config = dict(
    parallel_block=False,
    positions='learned',
    final_lr_fraction=0.1,
)
Rows from block 2 of a small autoregressive pixel model, named by matrix and row number. Rows with one number belong to one neuron. Each number is 500 + 25 x the weight over its row's rms, rounded and kept within 0 to 999. All counts start at 0. Numbers have three digits each.
After each neuron's rows are labels from the 100 images, of 14976, where the neuron reaches its largest size: "responds to" is what is common among them. Only what is clearly more common there than usual is listed. The data: photos with spoken descriptions (Open Images, Localized Narratives).
# gate: MLP gate (model.blocks.2.mlp.gate.weight, 768x256), inputs 43-85
# fc1: MLP up (model.blocks.2.mlp.fc1.weight, 768x256), inputs 43-85
# fc2: MLP down (model.blocks.2.mlp.fc2.weight, 256x768, transposed), outputs 43-85

gate.154:524479506497518502536501484517464491463539495523524466488472445502505478487483496512530507497475501504492493527474491547531525482
fc1.154:491442476503518498461482479504508480502515487503548498473506575504541486531480523489501513532522515558514519503482495501552461472
fc2.154:494481484468507447521471508524539473518479487475526508527490492537510519529513441499480507482523510503478446486498534525521493519
responds to: text has "sky"; text has "trees"; text has "water"; text has "plants"

gate.193:476476513533501501519465506537515472475492515487505543522506453495486490464537510552501491488519460526483466516506462448464534507
fc1.193:478481486517464558546524479471497503539512475534468485497494517518532500501489522471486527519520503474497490506517518518479541505
fc2.193:533473482520504479454467473528502445511494518491487468523493466500487473504531522526536476495532504492489503522493474516501509495
responds to: text has "sky"; text has "trees"

gate.331:466450504463523489526551479513536498487498485486511500459519447488525482460470524479542477476501491515563499476533459482494478518
fc1.331:519517483532507473495478475472516498485514546549512493488471521488500491512500552511487508472533565489456508487462531512523491483
fc2.331:526502493476500498499447476515559518515545485490498505553547480473539478511531535499492490523519523466519479500475501473471543502
responds to: text has "table"

gate.513:495473491510507480477483436513515500537539514504521471479518503483512507463465496526511494484487495467549536473540543485456484459
fc1.513:488503506503474479496484443526516505479455500495462504520481468543499487485516492479468498548550454577506495507480487507478543528
fc2.513:537501533507465540474515530508518475488510502504481517500453523532486511484521563485511521501522476519480514451466484504506507534
responds to: text has "wearing"; text has "woman"

gate.317:485467498473520528485477524542492499500524507477478505486479489445436502510487492532502475503512469518489557526491495481475499512
fc1.317:474506513467523457486497486518491484515533512472495511493492480499465499470510494533527500464492447471477497485522518511461473497
fc2.317:556464486540524521492480498476537481513475565534530472520461480481484497501491512527474485469460480437446531493511512537511507461
responds to: text has "red"

gate.115:476490518479493500530469449509517506482547502494485480493564494463516492477471464503492547490516503485503445484513493522469539514
fc1.115:501501498475500465469487541483470525477496450556485476523460495488502504508500558494529499532505538495503524488482505541495499505
fc2.115:479510493528515511533550478469482484476492454516458481488504502460480496501512478488512478518486502521505495496512489492484509578
responds to: text has "grass"

gate.166:459569513542437487500471546500501454527505534499528460483509526495514525536483462544501522497495514504461472478503486533524492504
fc1.166:540431518483508503496502507489481520510463478494483521512496509491510493487517469499468536478470507486547455487490496496497500515
fc2.166:544483509457493520461525498480473486512501508514444462459503515513476504465500521478553483495463487522521507494509502541469547480
responds to: text has "plants"

gate.527:508551509491496530470492538507491427469503523512516496529484468519469503494523480561492488504458532481510488500523495487514527510
fc1.527:491498491491539486580486479486449502527504461526480466440525472484531500521491494506506492528497540501489448474527506477541492501
fc2.527:456505534508513502497481490519499513475483496477528529522455462526498481498522518544504528475526502506522512533511484492466518507
responds to: text has "grass"

gate.19:508515506494480511526531494502537519449519501454477531483516482501533529493489495523524491508503464512509473498517514490451525512
fc1.19:516524501506507509516480510490500516474499461459489507521502508461500498463507488530545457485477542494500506516531494477460524488
fc2.19:490446521500495500487528509491470471519460507463504427563498491545536512521514494477527489537492504480474489526482500495532486501
responds to: text has "water"

gate.213:515570478545501494471500486488498502466500464510501497533545546525451469519485480483451476524528476534493525488469510483495486454
fc1.213:501451505501475465529503538512516496570483532501498534493491463536507487485506495539521542471523506509463492475509457519516474502
fc2.213:478538518513499514449492544481502480495479532536522487510476464515533520536533531476457508479507514518512517507482501533502509508
responds to: text has "standing"; text has "people"; text has "sitting"

gate.68:449477540486518503518483532497498511508487450537489497497484484439468451496506521509475506522499542537543502490506463518517526489
fc1.68:513496505543498490519466553497499508501488479527461498560472466470488502471505532513504465471497489479474473493486497500534505538
fc2.68:494456520574508486531486481484521496501470510507542516510492475511510506477481530484500490500495498462508477495478491502537538500
responds to: text has "grass"

gate.163:522456496532510480505474482519488515467510488497503522465537546461501477511487492489487526508500466495453518517441486499536494522
fc1.163:485524466499525500463462530479461506494511533484464494503550520524474469539504478477550461465525477507502516516497499476507479475
fc2.163:482521505516504568479485483497474515490497492505508474533544494450521446481513441526516448480459489481505458514520518470509491502
responds to: text has "sky"; text has "buildings"

gate.49:451490476486507521500526514536498479500534500513488496458500519465494483488474478506516520593523500508520523519515488494500505489
fc1.49:527495475483531548515499488489497521479555505493490529488496551436533501492508508509567462542479530508499513521485491474502514447
fc2.49:502477489523478510531473474500476477528485462491467491502479501536509535519522503485499514491464474525467530563498499495539478477
responds to: text has "white"

gate.370:499463495513489485547451484501522518507502506472521481451512447496459480500481459509506484475536499517550486499585522454486504524
fc1.370:496488515454511506514464515494528481500498502473527522495484497452492475463460495515531516457505486471518503495542500460516473500
fc2.370:474541489479491478500451546530490495509548446493529468500518511419492529508474520501495512464558524460506508534505497488466517492
responds to: text has "text"

gate.749:466576498521498471478492504479517520494499442491521501458529518520518512507514484495520508526519524500498526512495544501504470471
fc1.749:545457512496506493507503550519484493521536506527504492535520522459509474475489529527506534457485483526523524489518503523512464460
fc2.749:485463503467524516512511483498508484516503484563451491480481447488518504480517512496492494488522499472504512502531507524496514518
responds to: text has "wearing"; text has "woman"

gate.591:506508500512490539477468546494546523476525473521514523527485513531515494479507515493503528480520552533489470495479531498522529503
fc1.591:518514503541518505519497510502463489549504524486495475525502517503474475471482501539493482498476474460522521516542501500498475432
fc2.591:483524498524482482502531514507504484490541469545517503500494497536463560473514516495474496520476501517490497507495489498475514466
responds to: text has "grass"

gate.284:437524523463522505533480464533501489506512523457499509453526512480486505509525456514504497514449519506524476484556506482490535517
fc1.284:507446494483479463531503519504487530497529506519465461519463500463485484498488484506444494496522572529533436501478513509480523541
fc2.284:489490505516536541494504478499462473500508496519499468504484441526509494522486514493478496501501530505515492504534546528541490526
responds to: text has "flowers"; text has "plants"

gate.689:492533503497461509470496523511542514480514473498500522485476505554471528506481500513519545510524479494503544502472524508430499464
fc1.689:489532510495520475520496486490520530441492500506510504458466493510473468524499525482460516474516497509518467511492522531468523480
fc2.689:471477501497490501508468487479519521515509495463548456490508552472537533524503498513527497493527532478491487494523516479516542500
responds to: text has "sitting"

gate.674:486492516511506491486509510496496457541495486474512452551485435494504529504471511518481488528507480508532529497556529471466457485
fc1.674:573504497482520497522502515494539550470495475477520506505495547543498489465498518507499478488459550517538507505490525471442504506
fc2.674:512515480478493530499464503515502507440482491530517529472529514510441443512498463541485506468499484511480470478483510493523504522
responds to: text has "sky"; text has "trees"; text has "buildings"

gate.142:453491506503510513472531469507531520516508489448508458465511485517515523500446516495496478518550461499547482457516515498502492464
fc1.142:482521488464466455482521468510563525489493536474552514504524469569506501524526510499500506490497471494510495497508530479474481510
fc2.142:523527475496470496545456448506511474479519512506521435536519471459497523480533547533539527487510537502481508480495490496498513545
responds to: text has "sitting"; text has "chairs"

gate.638:478538520502445494532486483493500505489502496529492504467484529532516508499488508505513480484500487469523513473542563498491505494
fc1.638:565476519529505514506473501503516513492483538505528473536506483552492489484537508511526469491478454517495554542492493492534500556
fc2.638:508493492502507521426503508488462454492517522511493506535534482540499496523513509488510513500499456487485497521504478530486477501
responds to: text has "table"

gate.388:537426536502505519545514524515479517455490481527496455503499511458498473480501479513502496487475484541523497499489467512511538549
fc1.388:509465515575490512459527511517525498536512475484499495489484502511460539484534502499500510533520476440475482524515527492510494476
fc2.388:531497544562502457497507541544493486502456482480522492475467512466477462511543470513481492480495516539503477493460498510523513541
responds to: text has "grass"

gate.673:486502510516467492512462479490542510493464470550494519513512542530497500471533567500522514525525543500511523500460512516477533519
fc1.673:461510501528474488553474518503493477494482485512454536470528566500534511518521477472527500517514494496482509506503480523514514566
fc2.673:446518485463505509495479500504522483494520501503478531463481473487479499495490489532510528454479506488502487503515526524465480528
responds to: text has "trees"

gate.259:498440507535512515540468514523456495480512503557490448482498471471506474494509472504490492513513509536566466519521502469519529498
fc1.259:463468475506463466509528458495510480546513505491521508500469490526523526472497535495485512525531533456483495495491527531444496488
fc2.259:477452502493507510510500465496489536492488462479493456455482472508518501473500485505505495506519539467555487474490517534534547440
responds to: text has "trees"; text has "sky"; text has "grass"

gate.170:458510500471520481496515458499484522506525494486523482507550512524486490479466455496516553500535497554505508483485499526484476518
fc1.170:482479505466482520555521487501503484497538433538431491500522510496498472487470468498537494494506501514505479469513430489500579520
fc2.170:471510473436511519523493513480503556511512469480504454478521557493505495535476491482497519534498533510486534529530509477465563481
responds to: text has "black"

gate.258:478506503484506463479458465531484445494528514534495544483502518508492435488500527521493550505490534495478483530498520522506522455
fc1.258:512470540504556494506525527477495520508508519467486466529512487473495514467502497486510475460485498509512501465502457457515454545
fc2.258:491551514463463477446522498528499495495507515527432491521524511508497472528480502486502512512502492487531504463531495495488445560
responds to: text has "sky"

gate.364:477477510534474452571497473505501503491548495532504509526510491468532424454497522497478542481517504499475521470480454546483538491
fc1.364:512547477460533490458501517501540483524488511492492499488520463535488529511485512506490467480494490509495497494485520486498490480
fc2.364:522490513503446484474504514515551487521478529502507487556483473497479525522475536468519473476481481495516472531505536543468513513
responds to: text has "grass"

gate.681:496459531476540455550459457498508530488517508489505479466486455488479482457515498503498501493486518542532473511514541473532494511
fc1.681:467534480444513502526532484512474470503511452528483513494517533513437496508483478496489514537491491507514488474491489493488509518
fc2.681:449485493531515473475515493489477533506486481506448490505534542469477467495499512534483499550468520483511477471508527534506460520
responds to: text has "water"

gate.618:507506498503443462468450549537485504476529506536524492545511513546469486531508546525497515491524447532490555510472485536444471452
fc1.618:489517484498482475460514501489503495542512458480541505540545520506509488523490495458503505523517461504464490493482511514532464484
fc2.618:519484502465536498497541468509504505516463486500500462484482430502533452517541487468518478522478513476511484520497524503517508589
responds to: text has "wall"

gate.727:545444494525497527557497475522459495501509448530503501522513504452469500459494470501469484522432507516560514482484485464528528494
fc1.727:500521507448534523527514481498478482481505539519535466510477474487514516497493519501513517528462505531515547519486486529485501544
fc2.727:511523474389513518498520504498538488487533529446556539503520481489512530493512567495510503491501505493490577502514527483469519501
responds to: text has "sky"; text has "trees"; text has "grass"

gate.405:509492525479496500472469469553502511472472475487569509514498468511485503504494502499458488545493491500531456532537511498532513497
fc1.405:493528515490515522492528523508527484490479451500485475520496513482501519527508486493509531511506468506490509500480502505495490558
fc2.405:517430485556511497492504510468483513516516500495467444540520495476498485476530483502512521512512504466505526490457504478505489471
responds to: text has "standing"

gate.549:478532495514475476475490479516535505536531508501540516484539523499496512455493493518508482498516533490515498473530529493495490480
fc1.549:520504513527545521458479544466460531502475540511541488502477553506507537513504484483503499461483528504515536452489515493526472459
fc2.549:475518490487478512534492505491532526525503506487489495479534558480512457468471467493522492518492515522474533497537516499461512457
responds to: text has "standing"; text has "woman"

gate.672:514519519489506468515531450504489477479476526457535515483518519542522530479486530504448509528525539495516473517501460479509512480
fc1.672:495479502508505492514486527462483534560527506534499508520498476424503510519514518500540478455430482530493497486518524489504502515
fc2.672:491548488463511498464505498486494488493546511451490513437500487560515499472505515528534468493520512507513487480485502523522467557
responds to: text has "wall"

gate.58:487479487482465552525484508513519522518505501483505472530482496506512499506475531556538516503515511493525481520492479516469483517
fc1.58:476483505453497516516484476501504503484509513518498466533516489501506458491472507484473495496527557509537444520489526553468506517
fc2.58:535493494522468524521483470526485503498503489470519523444500497503502527480521485560499484525511504501466501500522490516532486491
responds to: text has "flowers"

gate.327:464539475520484508496495471513519499483521503507526536457503533526473492477483475547503470472487491455506542506491520526436506466
fc1.327:496486497476520499469504496487506534513502540478478493521524467495462482511536533473520505529511550538518526526501528495503500504
fc2.327:528512475514524532470517490511525458488490524470488467531495455537483495514518512498480506540480451526497476491488499505521504508
responds to: text has "wall"

gate.493:511506490510499502474504504509563515490531491462538520465513527473498509461507461541506508522508557489465512517502525501503511492
fc1.493:496529499531496474471494500467421480486478512520479530515491531519501505538492511445474493488476455530515517496518494494526501473
fc2.493:483529536450537484516518508485505495497491478438502505484540544524503491483496504502514475498501535520531524501555540482447454531
responds to: text has "red"

gate.570:509528530504515527506503485499483512503538501503497493503531538489513496502456464504475540479512481454538520485526518472481504440
fc1.570:558481501516542538464504504504450518495481481508477463537512506530510466508509513489524503559500503530497532559479461499548491513
fc2.570:523518502454503515489536467511538460478478478487478527522496418501484477489515531484503485461487479485465460498473497525525518541
responds to: text has "wearing"; text has "man"

gate.647:513518510507520459473532486532531486489525497458518533536520447479507497458524525510481521489507492499500482475505483472509491497
fc1.647:546507503516541494502471562513526514487528512473477515523532512485525469522521474489484499528489510533494482517500501473515487491
fc2.647:458523487492518533548502512503498522495525489568469429458481512465497457571502504503506503510470538473496497473519528505505510485
responds to: text has "color"

gate.108:484469506547469480483484518501520482535523546505484549448501541488497505475489495519495516498513487435503528497528517498502472488
fc1.108:501510496491477534471522486485468493490466491500514497505489503575474541520513493525548474515432473495500514520501533451502508503
fc2.108:494549524543506509491525486511481514500460469532481509507498503480519560490505471480479527518499482537475495491473482518497521509
responds to: text has "holding"; text has "person"

gate.230:517519466528459440454503492531521485509517524469502518522508524486512529478480518508514467482491506478519504486497510496473436517
fc1.230:491491480472482487515517456512527513502505494487534461466492522486433485470484435525490519509487525550551520490482489534530498488
fc2.230:491495510548468473518508472532527478504544506488543588480530493538531551492490511498529491478513485425495490502509467520474487502
responds to: text has "wall"

gate.515:492442518423546521517452520498488520473477472519496525457495515498454474504495528520505495519476495505479508488492514522523544474
fc1.515:512482495497523478538499454499465518495492462501478478508501528480502466480502502494527510516516474461539515509480522518489536426
fc2.515:568519514518487461521501488539510470498469565499531540508517520514480554501494483509476504486534449478472462505526460488519496501
responds to: text has "water"

gate.353:505495536475450501466517524505502508471500533528482519462510520515481464504535507497517485489524437509491489496532506540520518554
fc1.353:452509520488460505483536506497496491506486531504489518445504530517511471534512539514505457495525458489512558509527506521466499543
fc2.353:483434537464508517483515528472483534498460531488487562515524532501497567509508503454484463519527513527501495484463482511485525539
responds to: text has "white"

gate.320:476571492507494520485504501511510498466532461500480489497534522510498482528483503455525528511501509506511510540482514520500457483
fc1.320:523526524481481519539520520504501521475518492544472493454473485508491505525510474477499484466476481471503466505478538487529518555
fc2.320:460513480494522505470507468468518520496519502525503505457503490498489492502506492558488498475487513454504510456499486525520519482
responds to: text has "woman"

gate.561:524542513465525511480542502515502513500515525507490514528483521512500488458516510545537483509466524531600481497473497494506499532
fc1.561:525504498515538525455530475519504501535546532481530508596477522488496489465538522519509483497475518476508507504467446497501524503
fc2.561:540494499507464511501481586529475498507552507470507556444530541505512467518474473491462499460535504514471505509507489534555481523
responds to: text has "sky"