Weights of a small autoregressive pixel model.
Training: adamw at rate 0.0016, batches of 128.
Rows from block 2 of a small autoregressive pixel model, named by matrix and row number. Rows with one number belong to one neuron. Each number is 50 + 10 x the weight over its row's rms, rounded and kept within 0 to 99. All counts start at 0.
Before each neuron's rows are labels from the 100 images, of 14976, where the neuron reaches its largest size: "top examples" is what is common among them. Only what is clearly more common there than usual is listed. The data: photos with spoken descriptions (Open Images, Localized Narratives).
# gate: MLP gate (model.blocks.2.mlp.gate.weight, 768x256), inputs 86-128
# fc1: MLP up (model.blocks.2.mlp.fc1.weight, 768x256), inputs 86-128
# fc2: MLP down (model.blocks.2.mlp.fc2.weight, 256x768, transposed), outputs 86-128

top examples: text has "sitting"; text has "chairs"
gate.142:65 42 54 44 59 51 45 65 54 53 52 56 50 62 47 55 65 51 36 64 35 46 55 48 63 42 61 38 39 62 62 66 64 52 52 54 50 48 38 35 56 48 43
fc1.142:39 40 47 47 58 51 58 74 51 69 36 54 43 55 56 40 60 47 42 69 53 54 48 61 70 26 55 59 43 47 52 47 48 54 53 49 62 35 64 36 43 51 50
fc2.142:57 60 46 69 54 52 48 53 53 59 51 52 59 52 44 56 36 37 62 48 47 56 35 58 38 50 38 64 52 55 33 46 43 63 53 45 48 48 48 60 53 48 46

top examples: text has "trees"; text has "sky"; text has "grass"; text has "plants"
gate.130:54 43 53 37 59 52 50 60 50 59 48 56 29 48 47 52 49 52 55 43 58 41 61 67 71 63 43 55 57 63 46 42 60 50 51 53 38 27 56 54 58 31 48
fc1.130:54 33 52 72 50 49 45 51 53 50 50 55 64 51 52 50 21 42 65 54 37 39 54 51 38 55 65 48 47 40 57 46 56 31 48 53 75 52 54 55 65 60 60
fc2.130:58 44 58 30 50 53 63 66 32 56 43 54 32 69 46 55 49 57 49 40 55 71 54 73 43 57 43 42 64 63 42 47 41 52 69 48 27 53 46 47 46 13 46

top examples: text has "water"
gate.252:48 41 62 59 48 61 52 45 63 32 48 56 56 55 53 28 59 51 70 25 44 49 39 55 60 54 48 42 55 48 54 44 46 49 46 50 73 66 59 44 38 46 60
fc1.252:53 64 48 60 30 63 55 51 57 42 48 54 56 42 52 41 54 38 32 45 49 57 53 44 44 49 53 68 43 37 46 45 53 52 58 56 63 53 56 40 49 48 51
fc2.252:48 58 33 29 43 44 59 59 59 49 30 63 63 52 54 36 64 33 50 46 44 72 59 33 34 62 55 60 52 54 60 39 50 80 44 50 39 47 53 35 47 49 52

top examples: text has "sky"
gate.176:33 59 52 54 27 46 66 61 69 59 44 55 53 36 38 30 52 32 46 50 58 45 44 61 50 40 66 43 56 45 45 31 33 64 49 54 60 41 49 53 45 40 69
fc1.176:54 47 46 51 72 55 33 49 51 53 52 57 60 55 56 52 52 53 51 56 42 57 72 50 74 57 50 51 56 59 61 57 51 64 52 63 49 42 59 55 54 45 56
fc2.176:33 44 37 54 64 57 54 59 49 61 49 60 52 59 52 51 59 51 62 55 55 52 52 29 57 46 58 53 53 45 64 53 45 42 60 55 32 51 52 50 59 46 57

top examples: text has "trees"; text has "sky"; text has "plants"; text has "grass"
gate.271:62 37 53 59 58 49 41 72 52 65 55 72 44 63 57 60 69 56 32 41 49 30 67 73 73 43 50 45 51 38 54 41 41 52 41 51 58 44 39 73 40 45 43
fc1.271:48 48 52 44 38 53 53 47 53 46 48 38 53 49 41 31 31 39 65 70 51 54 37 45 48 59 41 40 44 67 47 59 62 46 59 44 41 46 70 41 58 54 64
fc2.271:42 62 38 54 49 34 62 47 75 50 56 41 49 57 40 52 43 50 40 35 50 46 60 50 48 69 42 46 52 50 63 52 54 24 59 59 44 39 62 42 46 57 59

top examples: text has "grass"
gate.591:45 61 59 47 43 51 42 69 53 46 49 40 39 46 52 69 56 56 26 50 51 39 58 60 55 56 51 55 52 46 41 49 36 43 41 57 57 46 45 51 54 45 57
fc1.591:55 49 55 33 58 52 46 42 52 40 69 51 57 44 49 57 32 62 48 42 53 41 50 73 27 47 52 37 54 55 49 39 61 66 25 42 52 61 47 39 49 61 64
fc2.591:53 71 49 34 30 53 41 64 57 62 49 49 65 51 40 38 29 47 58 51 50 50 44 47 33 50 57 40 71 63 44 58 43 48 56 52 53 33 49 48 54 44 70

top examples: text has "trees"; text has "sky"; text has "buildings"; text has "plants"
gate.15:45 46 52 48 79 57 38 42 55 48 64 49 54 62 65 54 53 63 57 50 37 52 58 42 68 34 71 51 60 39 68 45 45 46 53 55 42 50 41 61 35 36 41
fc1.15:35 48 45 54 40 41 56 60 53 58 42 45 28 42 43 57 42 45 41 67 56 49 52 60 55 53 34 65 55 48 33 60 69 32 62 49 49 47 59 48 56 64 41
fc2.15:42 54 46 70 44 40 57 65 58 59 52 57 40 68 23 49 70 62 45 39 58 53 56 65 65 57 42 49 62 60 46 61 48 40 57 61 53 27 59 36 64 51 53

top examples: text has "sky"; text has "buildings"
gate.175:55 54 45 52 31 44 54 42 55 43 70 68 60 33 66 57 45 42 64 52 55 39 55 41 40 48 57 51 46 52 60 45 50 62 40 47 75 58 44 51 50 51 58
fc1.175:46 53 60 52 49 45 45 57 45 49 38 54 49 62 64 49 61 58 45 39 38 60 60 59 50 46 45 55 60 52 50 53 42 27 62 56 37 44 44 38 59 54 32
fc2.175:55 47 48 63 46 55 61 37 64 57 64 62 67 48 61 48 51 45 54 52 65 23 49 41 47 40 55 52 46 53 58 28 54 61 30 47 72 43 44 52 45 52 45

top examples: text has "grass"
gate.281:45 55 36 74 56 46 36 49 53 53 48 66 43 39 47 49 57 40 49 50 49 52 55 38 69 32 69 48 48 49 39 54 50 47 47 68 55 41 52 61 52 47 42
fc1.281:59 63 57 61 49 49 45 58 51 42 52 66 40 76 54 36 49 63 47 62 32 48 56 52 52 45 45 43 51 51 55 56 38 60 57 58 49 67 54 51 53 42 52
fc2.281:54 55 53 59 58 64 39 59 35 41 54 62 51 48 55 52 46 45 45 54 35 26 38 55 33 38 67 49 50 40 55 56 63 38 48 46 48 35 50 53 39 46 53

top examples: text has "red"
gate.493:50 54 59 42 55 61 61 43 59 44 58 47 43 53 45 59 54 61 42 37 48 75 55 70 35 52 59 46 60 50 34 56 54 43 61 52 48 51 52 30 42 52 57
fc1.493:48 67 30 65 53 46 44 54 41 56 45 46 61 62 57 56 52 49 54 43 29 43 53 31 54 40 44 57 55 32 61 37 49 50 56 54 54 69 44 52 53 59 47
fc2.493:34 43 35 37 51 53 60 48 71 56 61 58 50 62 46 56 45 51 26 54 35 49 57 75 43 60 31 46 53 41 54 49 59 49 58 49 39 23 51 43 49 47 44

top examples: text has "sky"; text has "trees"
gate.193:44 57 55 41 50 44 43 31 63 33 64 60 59 48 40 42 60 53 57 40 50 71 42 50 50 49 66 37 54 58 45 26 34 54 49 53 46 56 44 55 49 34 62
fc1.193:57 68 38 43 40 41 67 51 47 58 47 54 63 36 60 39 39 54 50 41 42 34 52 54 46 55 61 38 47 43 49 50 41 50 45 70 56 45 62 56 52 54 77
fc2.193:63 64 57 31 62 47 43 40 52 24 68 50 62 52 55 57 39 55 33 53 55 75 26 43 51 57 61 56 58 52 64 44 42 66 52 48 39 67 51 58 49 56 50

top examples: text has "trees"; text has "sky"; text has "grass"
gate.153:53 44 63 50 41 51 62 58 68 49 52 67 62 64 46 60 34 41 22 45 61 19 47 53 42 49 63 41 44 42 54 41 42 59 38 41 48 37 45 57 41 47 54
fc1.153:68 39 64 39 53 53 47 67 55 46 51 54 52 56 61 75 40 56 31 44 50 33 52 62 58 32 56 50 57 32 49 57 60 49 39 54 55 50 44 48 44 43 48
fc2.153:46 32 41 48 53 42 53 59 54 51 41 71 44 61 47 49 50 44 63 49 33 35 52 54 56 57 48 71 50 57 48 57 60 54 58 40 47 53 61 73 44 51 66

top examples: text has "red"
gate.317:27 57 47 52 55 56 67 46 72 39 61 60 52 45 33 42 39 31 54 60 56 50 33 57 46 62 51 42 39 49 62 46 54 45 63 43 49 47 60 31 51 40 53
fc1.317:67 54 49 31 40 58 43 49 47 52 51 45 46 46 52 56 64 38 52 48 56 50 43 43 41 65 51 49 51 64 67 51 51 75 49 44 39 53 57 41 52 54 67
fc2.317:54 56 50 52 42 47 48 58 55 55 42 51 42 46 40 44 49 53 48 56 68 50 54 44 47 34 48 59 38 50 64 38 30 56 50 45 46 59 57 62 52 62 53

top examples: text has "grass"
gate.115:59 48 51 39 54 38 46 39 57 65 41 60 34 68 65 57 58 44 42 43 48 49 56 42 60 49 53 50 40 49 38 49 45 46 34 60 38 39 47 36 63 29 37
fc1.115:41 63 53 50 48 45 49 42 57 45 55 33 56 31 47 51 42 42 47 48 56 60 56 56 42 64 58 81 33 61 58 39 36 81 61 46 73 45 47 56 48 56 76
fc2.115:43 62 52 68 45 58 53 34 53 51 56 56 69 38 53 52 42 48 53 39 48 26 61 53 42 41 58 51 51 48 60 44 40 47 50 43 60 33 45 56 50 67 67

top examples: text has "standing"; text has "people"; text has "sitting"
gate.213:36 51 39 59 44 46 35 77 55 38 52 52 45 56 56 56 46 65 44 63 46 59 49 50 70 53 57 40 57 52 53 52 54 32 73 48 54 49 53 40 64 43 62
fc1.213:48 42 59 53 65 42 58 35 51 43 45 57 34 41 58 38 60 41 48 48 45 63 26 62 47 40 44 61 45 39 46 53 51 48 32 47 45 60 59 57 48 44 46
fc2.213:35 50 43 46 57 60 50 39 51 51 56 29 61 46 43 71 51 56 53 57 66 53 64 49 58 50 42 46 64 59 54 41 45 63 38 65 51 63 48 56 48 51 31

top examples: text has "sky"
gate.50:51 59 48 57 71 51 33 57 54 44 80 55 55 47 43 43 46 59 47 64 55 36 36 61 58 66 68 47 39 48 48 61 49 62 46 51 63 40 51 59 52 48 58
fc1.50:40 62 32 54 37 50 63 52 54 64 50 49 48 37 41 55 28 66 67 54 56 57 65 41 46 55 53 60 56 54 40 37 54 44 44 57 46 41 57 31 54 51 37
fc2.50:58 60 41 48 40 55 38 67 49 69 36 45 71 50 48 69 44 56 47 65 53 50 52 44 47 56 50 55 60 47 50 42 40 52 63 53 41 29 48 47 64 43 50

top examples: text has "trees"; text has "sky"; text has "grass"
gate.484:38 47 65 35 50 51 70 57 62 55 41 39 28 55 50 59 48 46 33 40 67 45 62 80 48 51 46 64 58 55 37 43 45 45 61 47 63 40 50 39 52 31 59
fc1.484:41 49 50 60 45 38 38 61 41 36 48 40 64 53 45 39 35 56 52 76 32 65 45 39 40 31 58 68 41 45 59 54 61 46 50 59 57 63 47 39 50 78 55
fc2.484:62 35 43 32 48 40 48 42 41 57 46 35 20 56 51 47 49 62 39 55 55 67 66 71 51 45 31 37 53 58 36 53 51 46 62 34 39 52 55 47 58 09 55

top examples: text has "sitting"
gate.689:43 68 49 48 44 44 42 45 54 38 39 57 33 33 51 68 43 53 32 63 51 46 45 57 57 54 60 46 52 36 40 56 66 49 75 59 44 53 52 52 53 34 42
fc1.689:40 48 67 64 19 51 40 60 50 46 32 52 43 52 53 66 48 45 44 40 46 45 66 41 54 40 35 56 26 38 39 56 59 46 73 53 48 65 54 48 51 61 17
fc2.689:44 36 30 53 57 46 49 49 46 48 48 44 71 52 56 72 65 58 29 34 50 76 62 60 50 45 37 73 35 53 53 49 61 66 57 58 44 60 53 36 58 45 30

top examples: text has "grass"
gate.364:33 50 53 56 50 30 60 29 55 49 55 75 42 48 63 57 54 51 55 49 58 51 52 52 48 26 69 61 49 57 49 32 42 50 50 61 41 45 32 61 49 41 55
fc1.364:60 53 68 48 46 46 36 46 42 49 59 43 40 44 44 52 51 66 36 41 51 75 41 72 50 21 33 39 52 37 51 43 65 30 44 46 61 35 61 41 49 60 44
fc2.364:50 35 39 46 52 51 70 60 75 56 46 44 58 57 56 61 59 45 42 45 33 56 42 54 63 50 42 39 43 48 42 45 59 41 44 48 47 50 52 54 60 47 48

top examples: text has "text"
gate.370:59 32 51 60 56 59 51 65 66 66 47 77 38 77 47 50 42 39 50 57 50 44 48 43 58 53 45 62 51 59 43 40 55 47 46 46 64 58 49 50 60 43 51
fc1.370:60 67 54 55 50 51 46 71 45 60 51 50 39 59 44 44 54 38 62 46 56 54 44 66 64 61 36 54 55 50 59 25 55 43 47 48 57 46 41 50 63 49 55
fc2.370:64 66 54 54 55 71 39 81 57 43 48 53 46 33 47 51 43 50 48 42 48 58 47 51 54 60 59 50 48 40 47 57 64 51 50 44 41 39 41 57 62 55 55

top examples: text has "white"
gate.353:47 36 49 55 64 57 34 31 57 68 51 59 53 50 56 41 42 38 67 26 51 61 51 53 48 45 39 51 62 35 64 44 53 55 47 40 59 35 40 57 47 51 48
fc1.353:43 34 77 35 54 35 51 40 59 77 53 47 42 57 63 58 28 49 63 42 56 70 48 67 55 51 39 62 56 23 55 53 57 45 49 41 64 57 37 42 50 39 65
fc2.353:55 62 65 37 43 41 47 64 46 52 52 50 40 44 58 37 41 61 58 60 35 47 54 59 39 47 49 49 73 46 38 54 51 34 49 43 43 20 57 54 75 67 43

top examples: text has "color"
gate.647:56 47 53 36 46 58 62 44 58 47 35 39 36 66 61 48 53 49 62 52 81 48 39 62 63 59 48 66 44 68 38 51 45 54 44 37 52 44 50 54 47 40 44
fc1.647:31 56 61 47 58 57 60 53 54 50 62 50 48 34 56 38 73 50 48 48 65 19 37 54 51 40 65 47 43 68 36 34 48 38 46 46 56 38 46 39 33 47 56
fc2.647:54 76 45 57 54 44 44 58 45 59 49 44 71 63 63 58 50 48 41 41 61 58 49 44 30 64 53 60 47 43 42 42 46 70 52 59 43 50 46 57 50 56 41

top examples: text has "white"
gate.49:39 55 53 66 57 49 62 52 62 40 54 41 75 47 42 45 39 36 70 52 57 66 44 45 59 42 62 46 54 57 43 46 48 44 51 61 57 63 42 41 39 43 52
fc1.49:35 63 57 45 36 46 69 72 57 43 46 37 55 61 50 61 54 42 42 25 57 63 46 38 43 40 49 54 48 53 53 54 56 59 57 61 28 57 48 50 52 45 43
fc2.49:58 55 35 48 54 59 62 41 44 54 47 57 37 52 39 51 48 65 62 36 63 47 59 47 69 53 44 62 54 55 48 50 52 61 49 43 61 44 68 48 64 28 60

top examples: text has "plants"
gate.166:49 39 63 65 51 45 54 61 50 51 43 33 48 53 44 55 48 44 47 50 53 54 60 62 47 54 52 47 33 49 51 33 58 47 61 41 70 54 38 44 47 52 63
fc1.166:64 27 67 49 50 48 37 64 51 34 56 63 33 74 68 42 63 44 39 59 60 32 46 61 65 33 38 54 69 42 49 71 52 56 43 57 55 57 63 55 42 48 44
fc2.166:56 70 62 31 46 51 64 34 59 45 46 51 54 44 47 53 42 55 43 61 62 70 56 48 42 55 40 39 41 50 58 49 48 67 44 56 53 41 41 47 54 44 48

top examples: text has "sky"
gate.258:53 54 53 60 58 55 52 53 48 50 57 39 55 54 58 50 36 66 43 58 45 46 54 66 57 65 53 46 64 52 36 56 49 33 51 47 37 56 39 47 45 49 40
fc1.258:44 49 44 41 39 46 57 43 46 42 40 66 48 35 42 42 88 40 45 61 54 62 51 28 51 42 45 32 38 55 68 47 48 56 57 32 51 43 60 49 68 53 49
fc2.258:53 53 49 50 45 38 41 65 59 41 50 48 40 47 50 45 52 59 60 52 59 47 36 62 78 52 51 65 44 47 48 38 69 50 62 51 54 39 66 63 45 50 54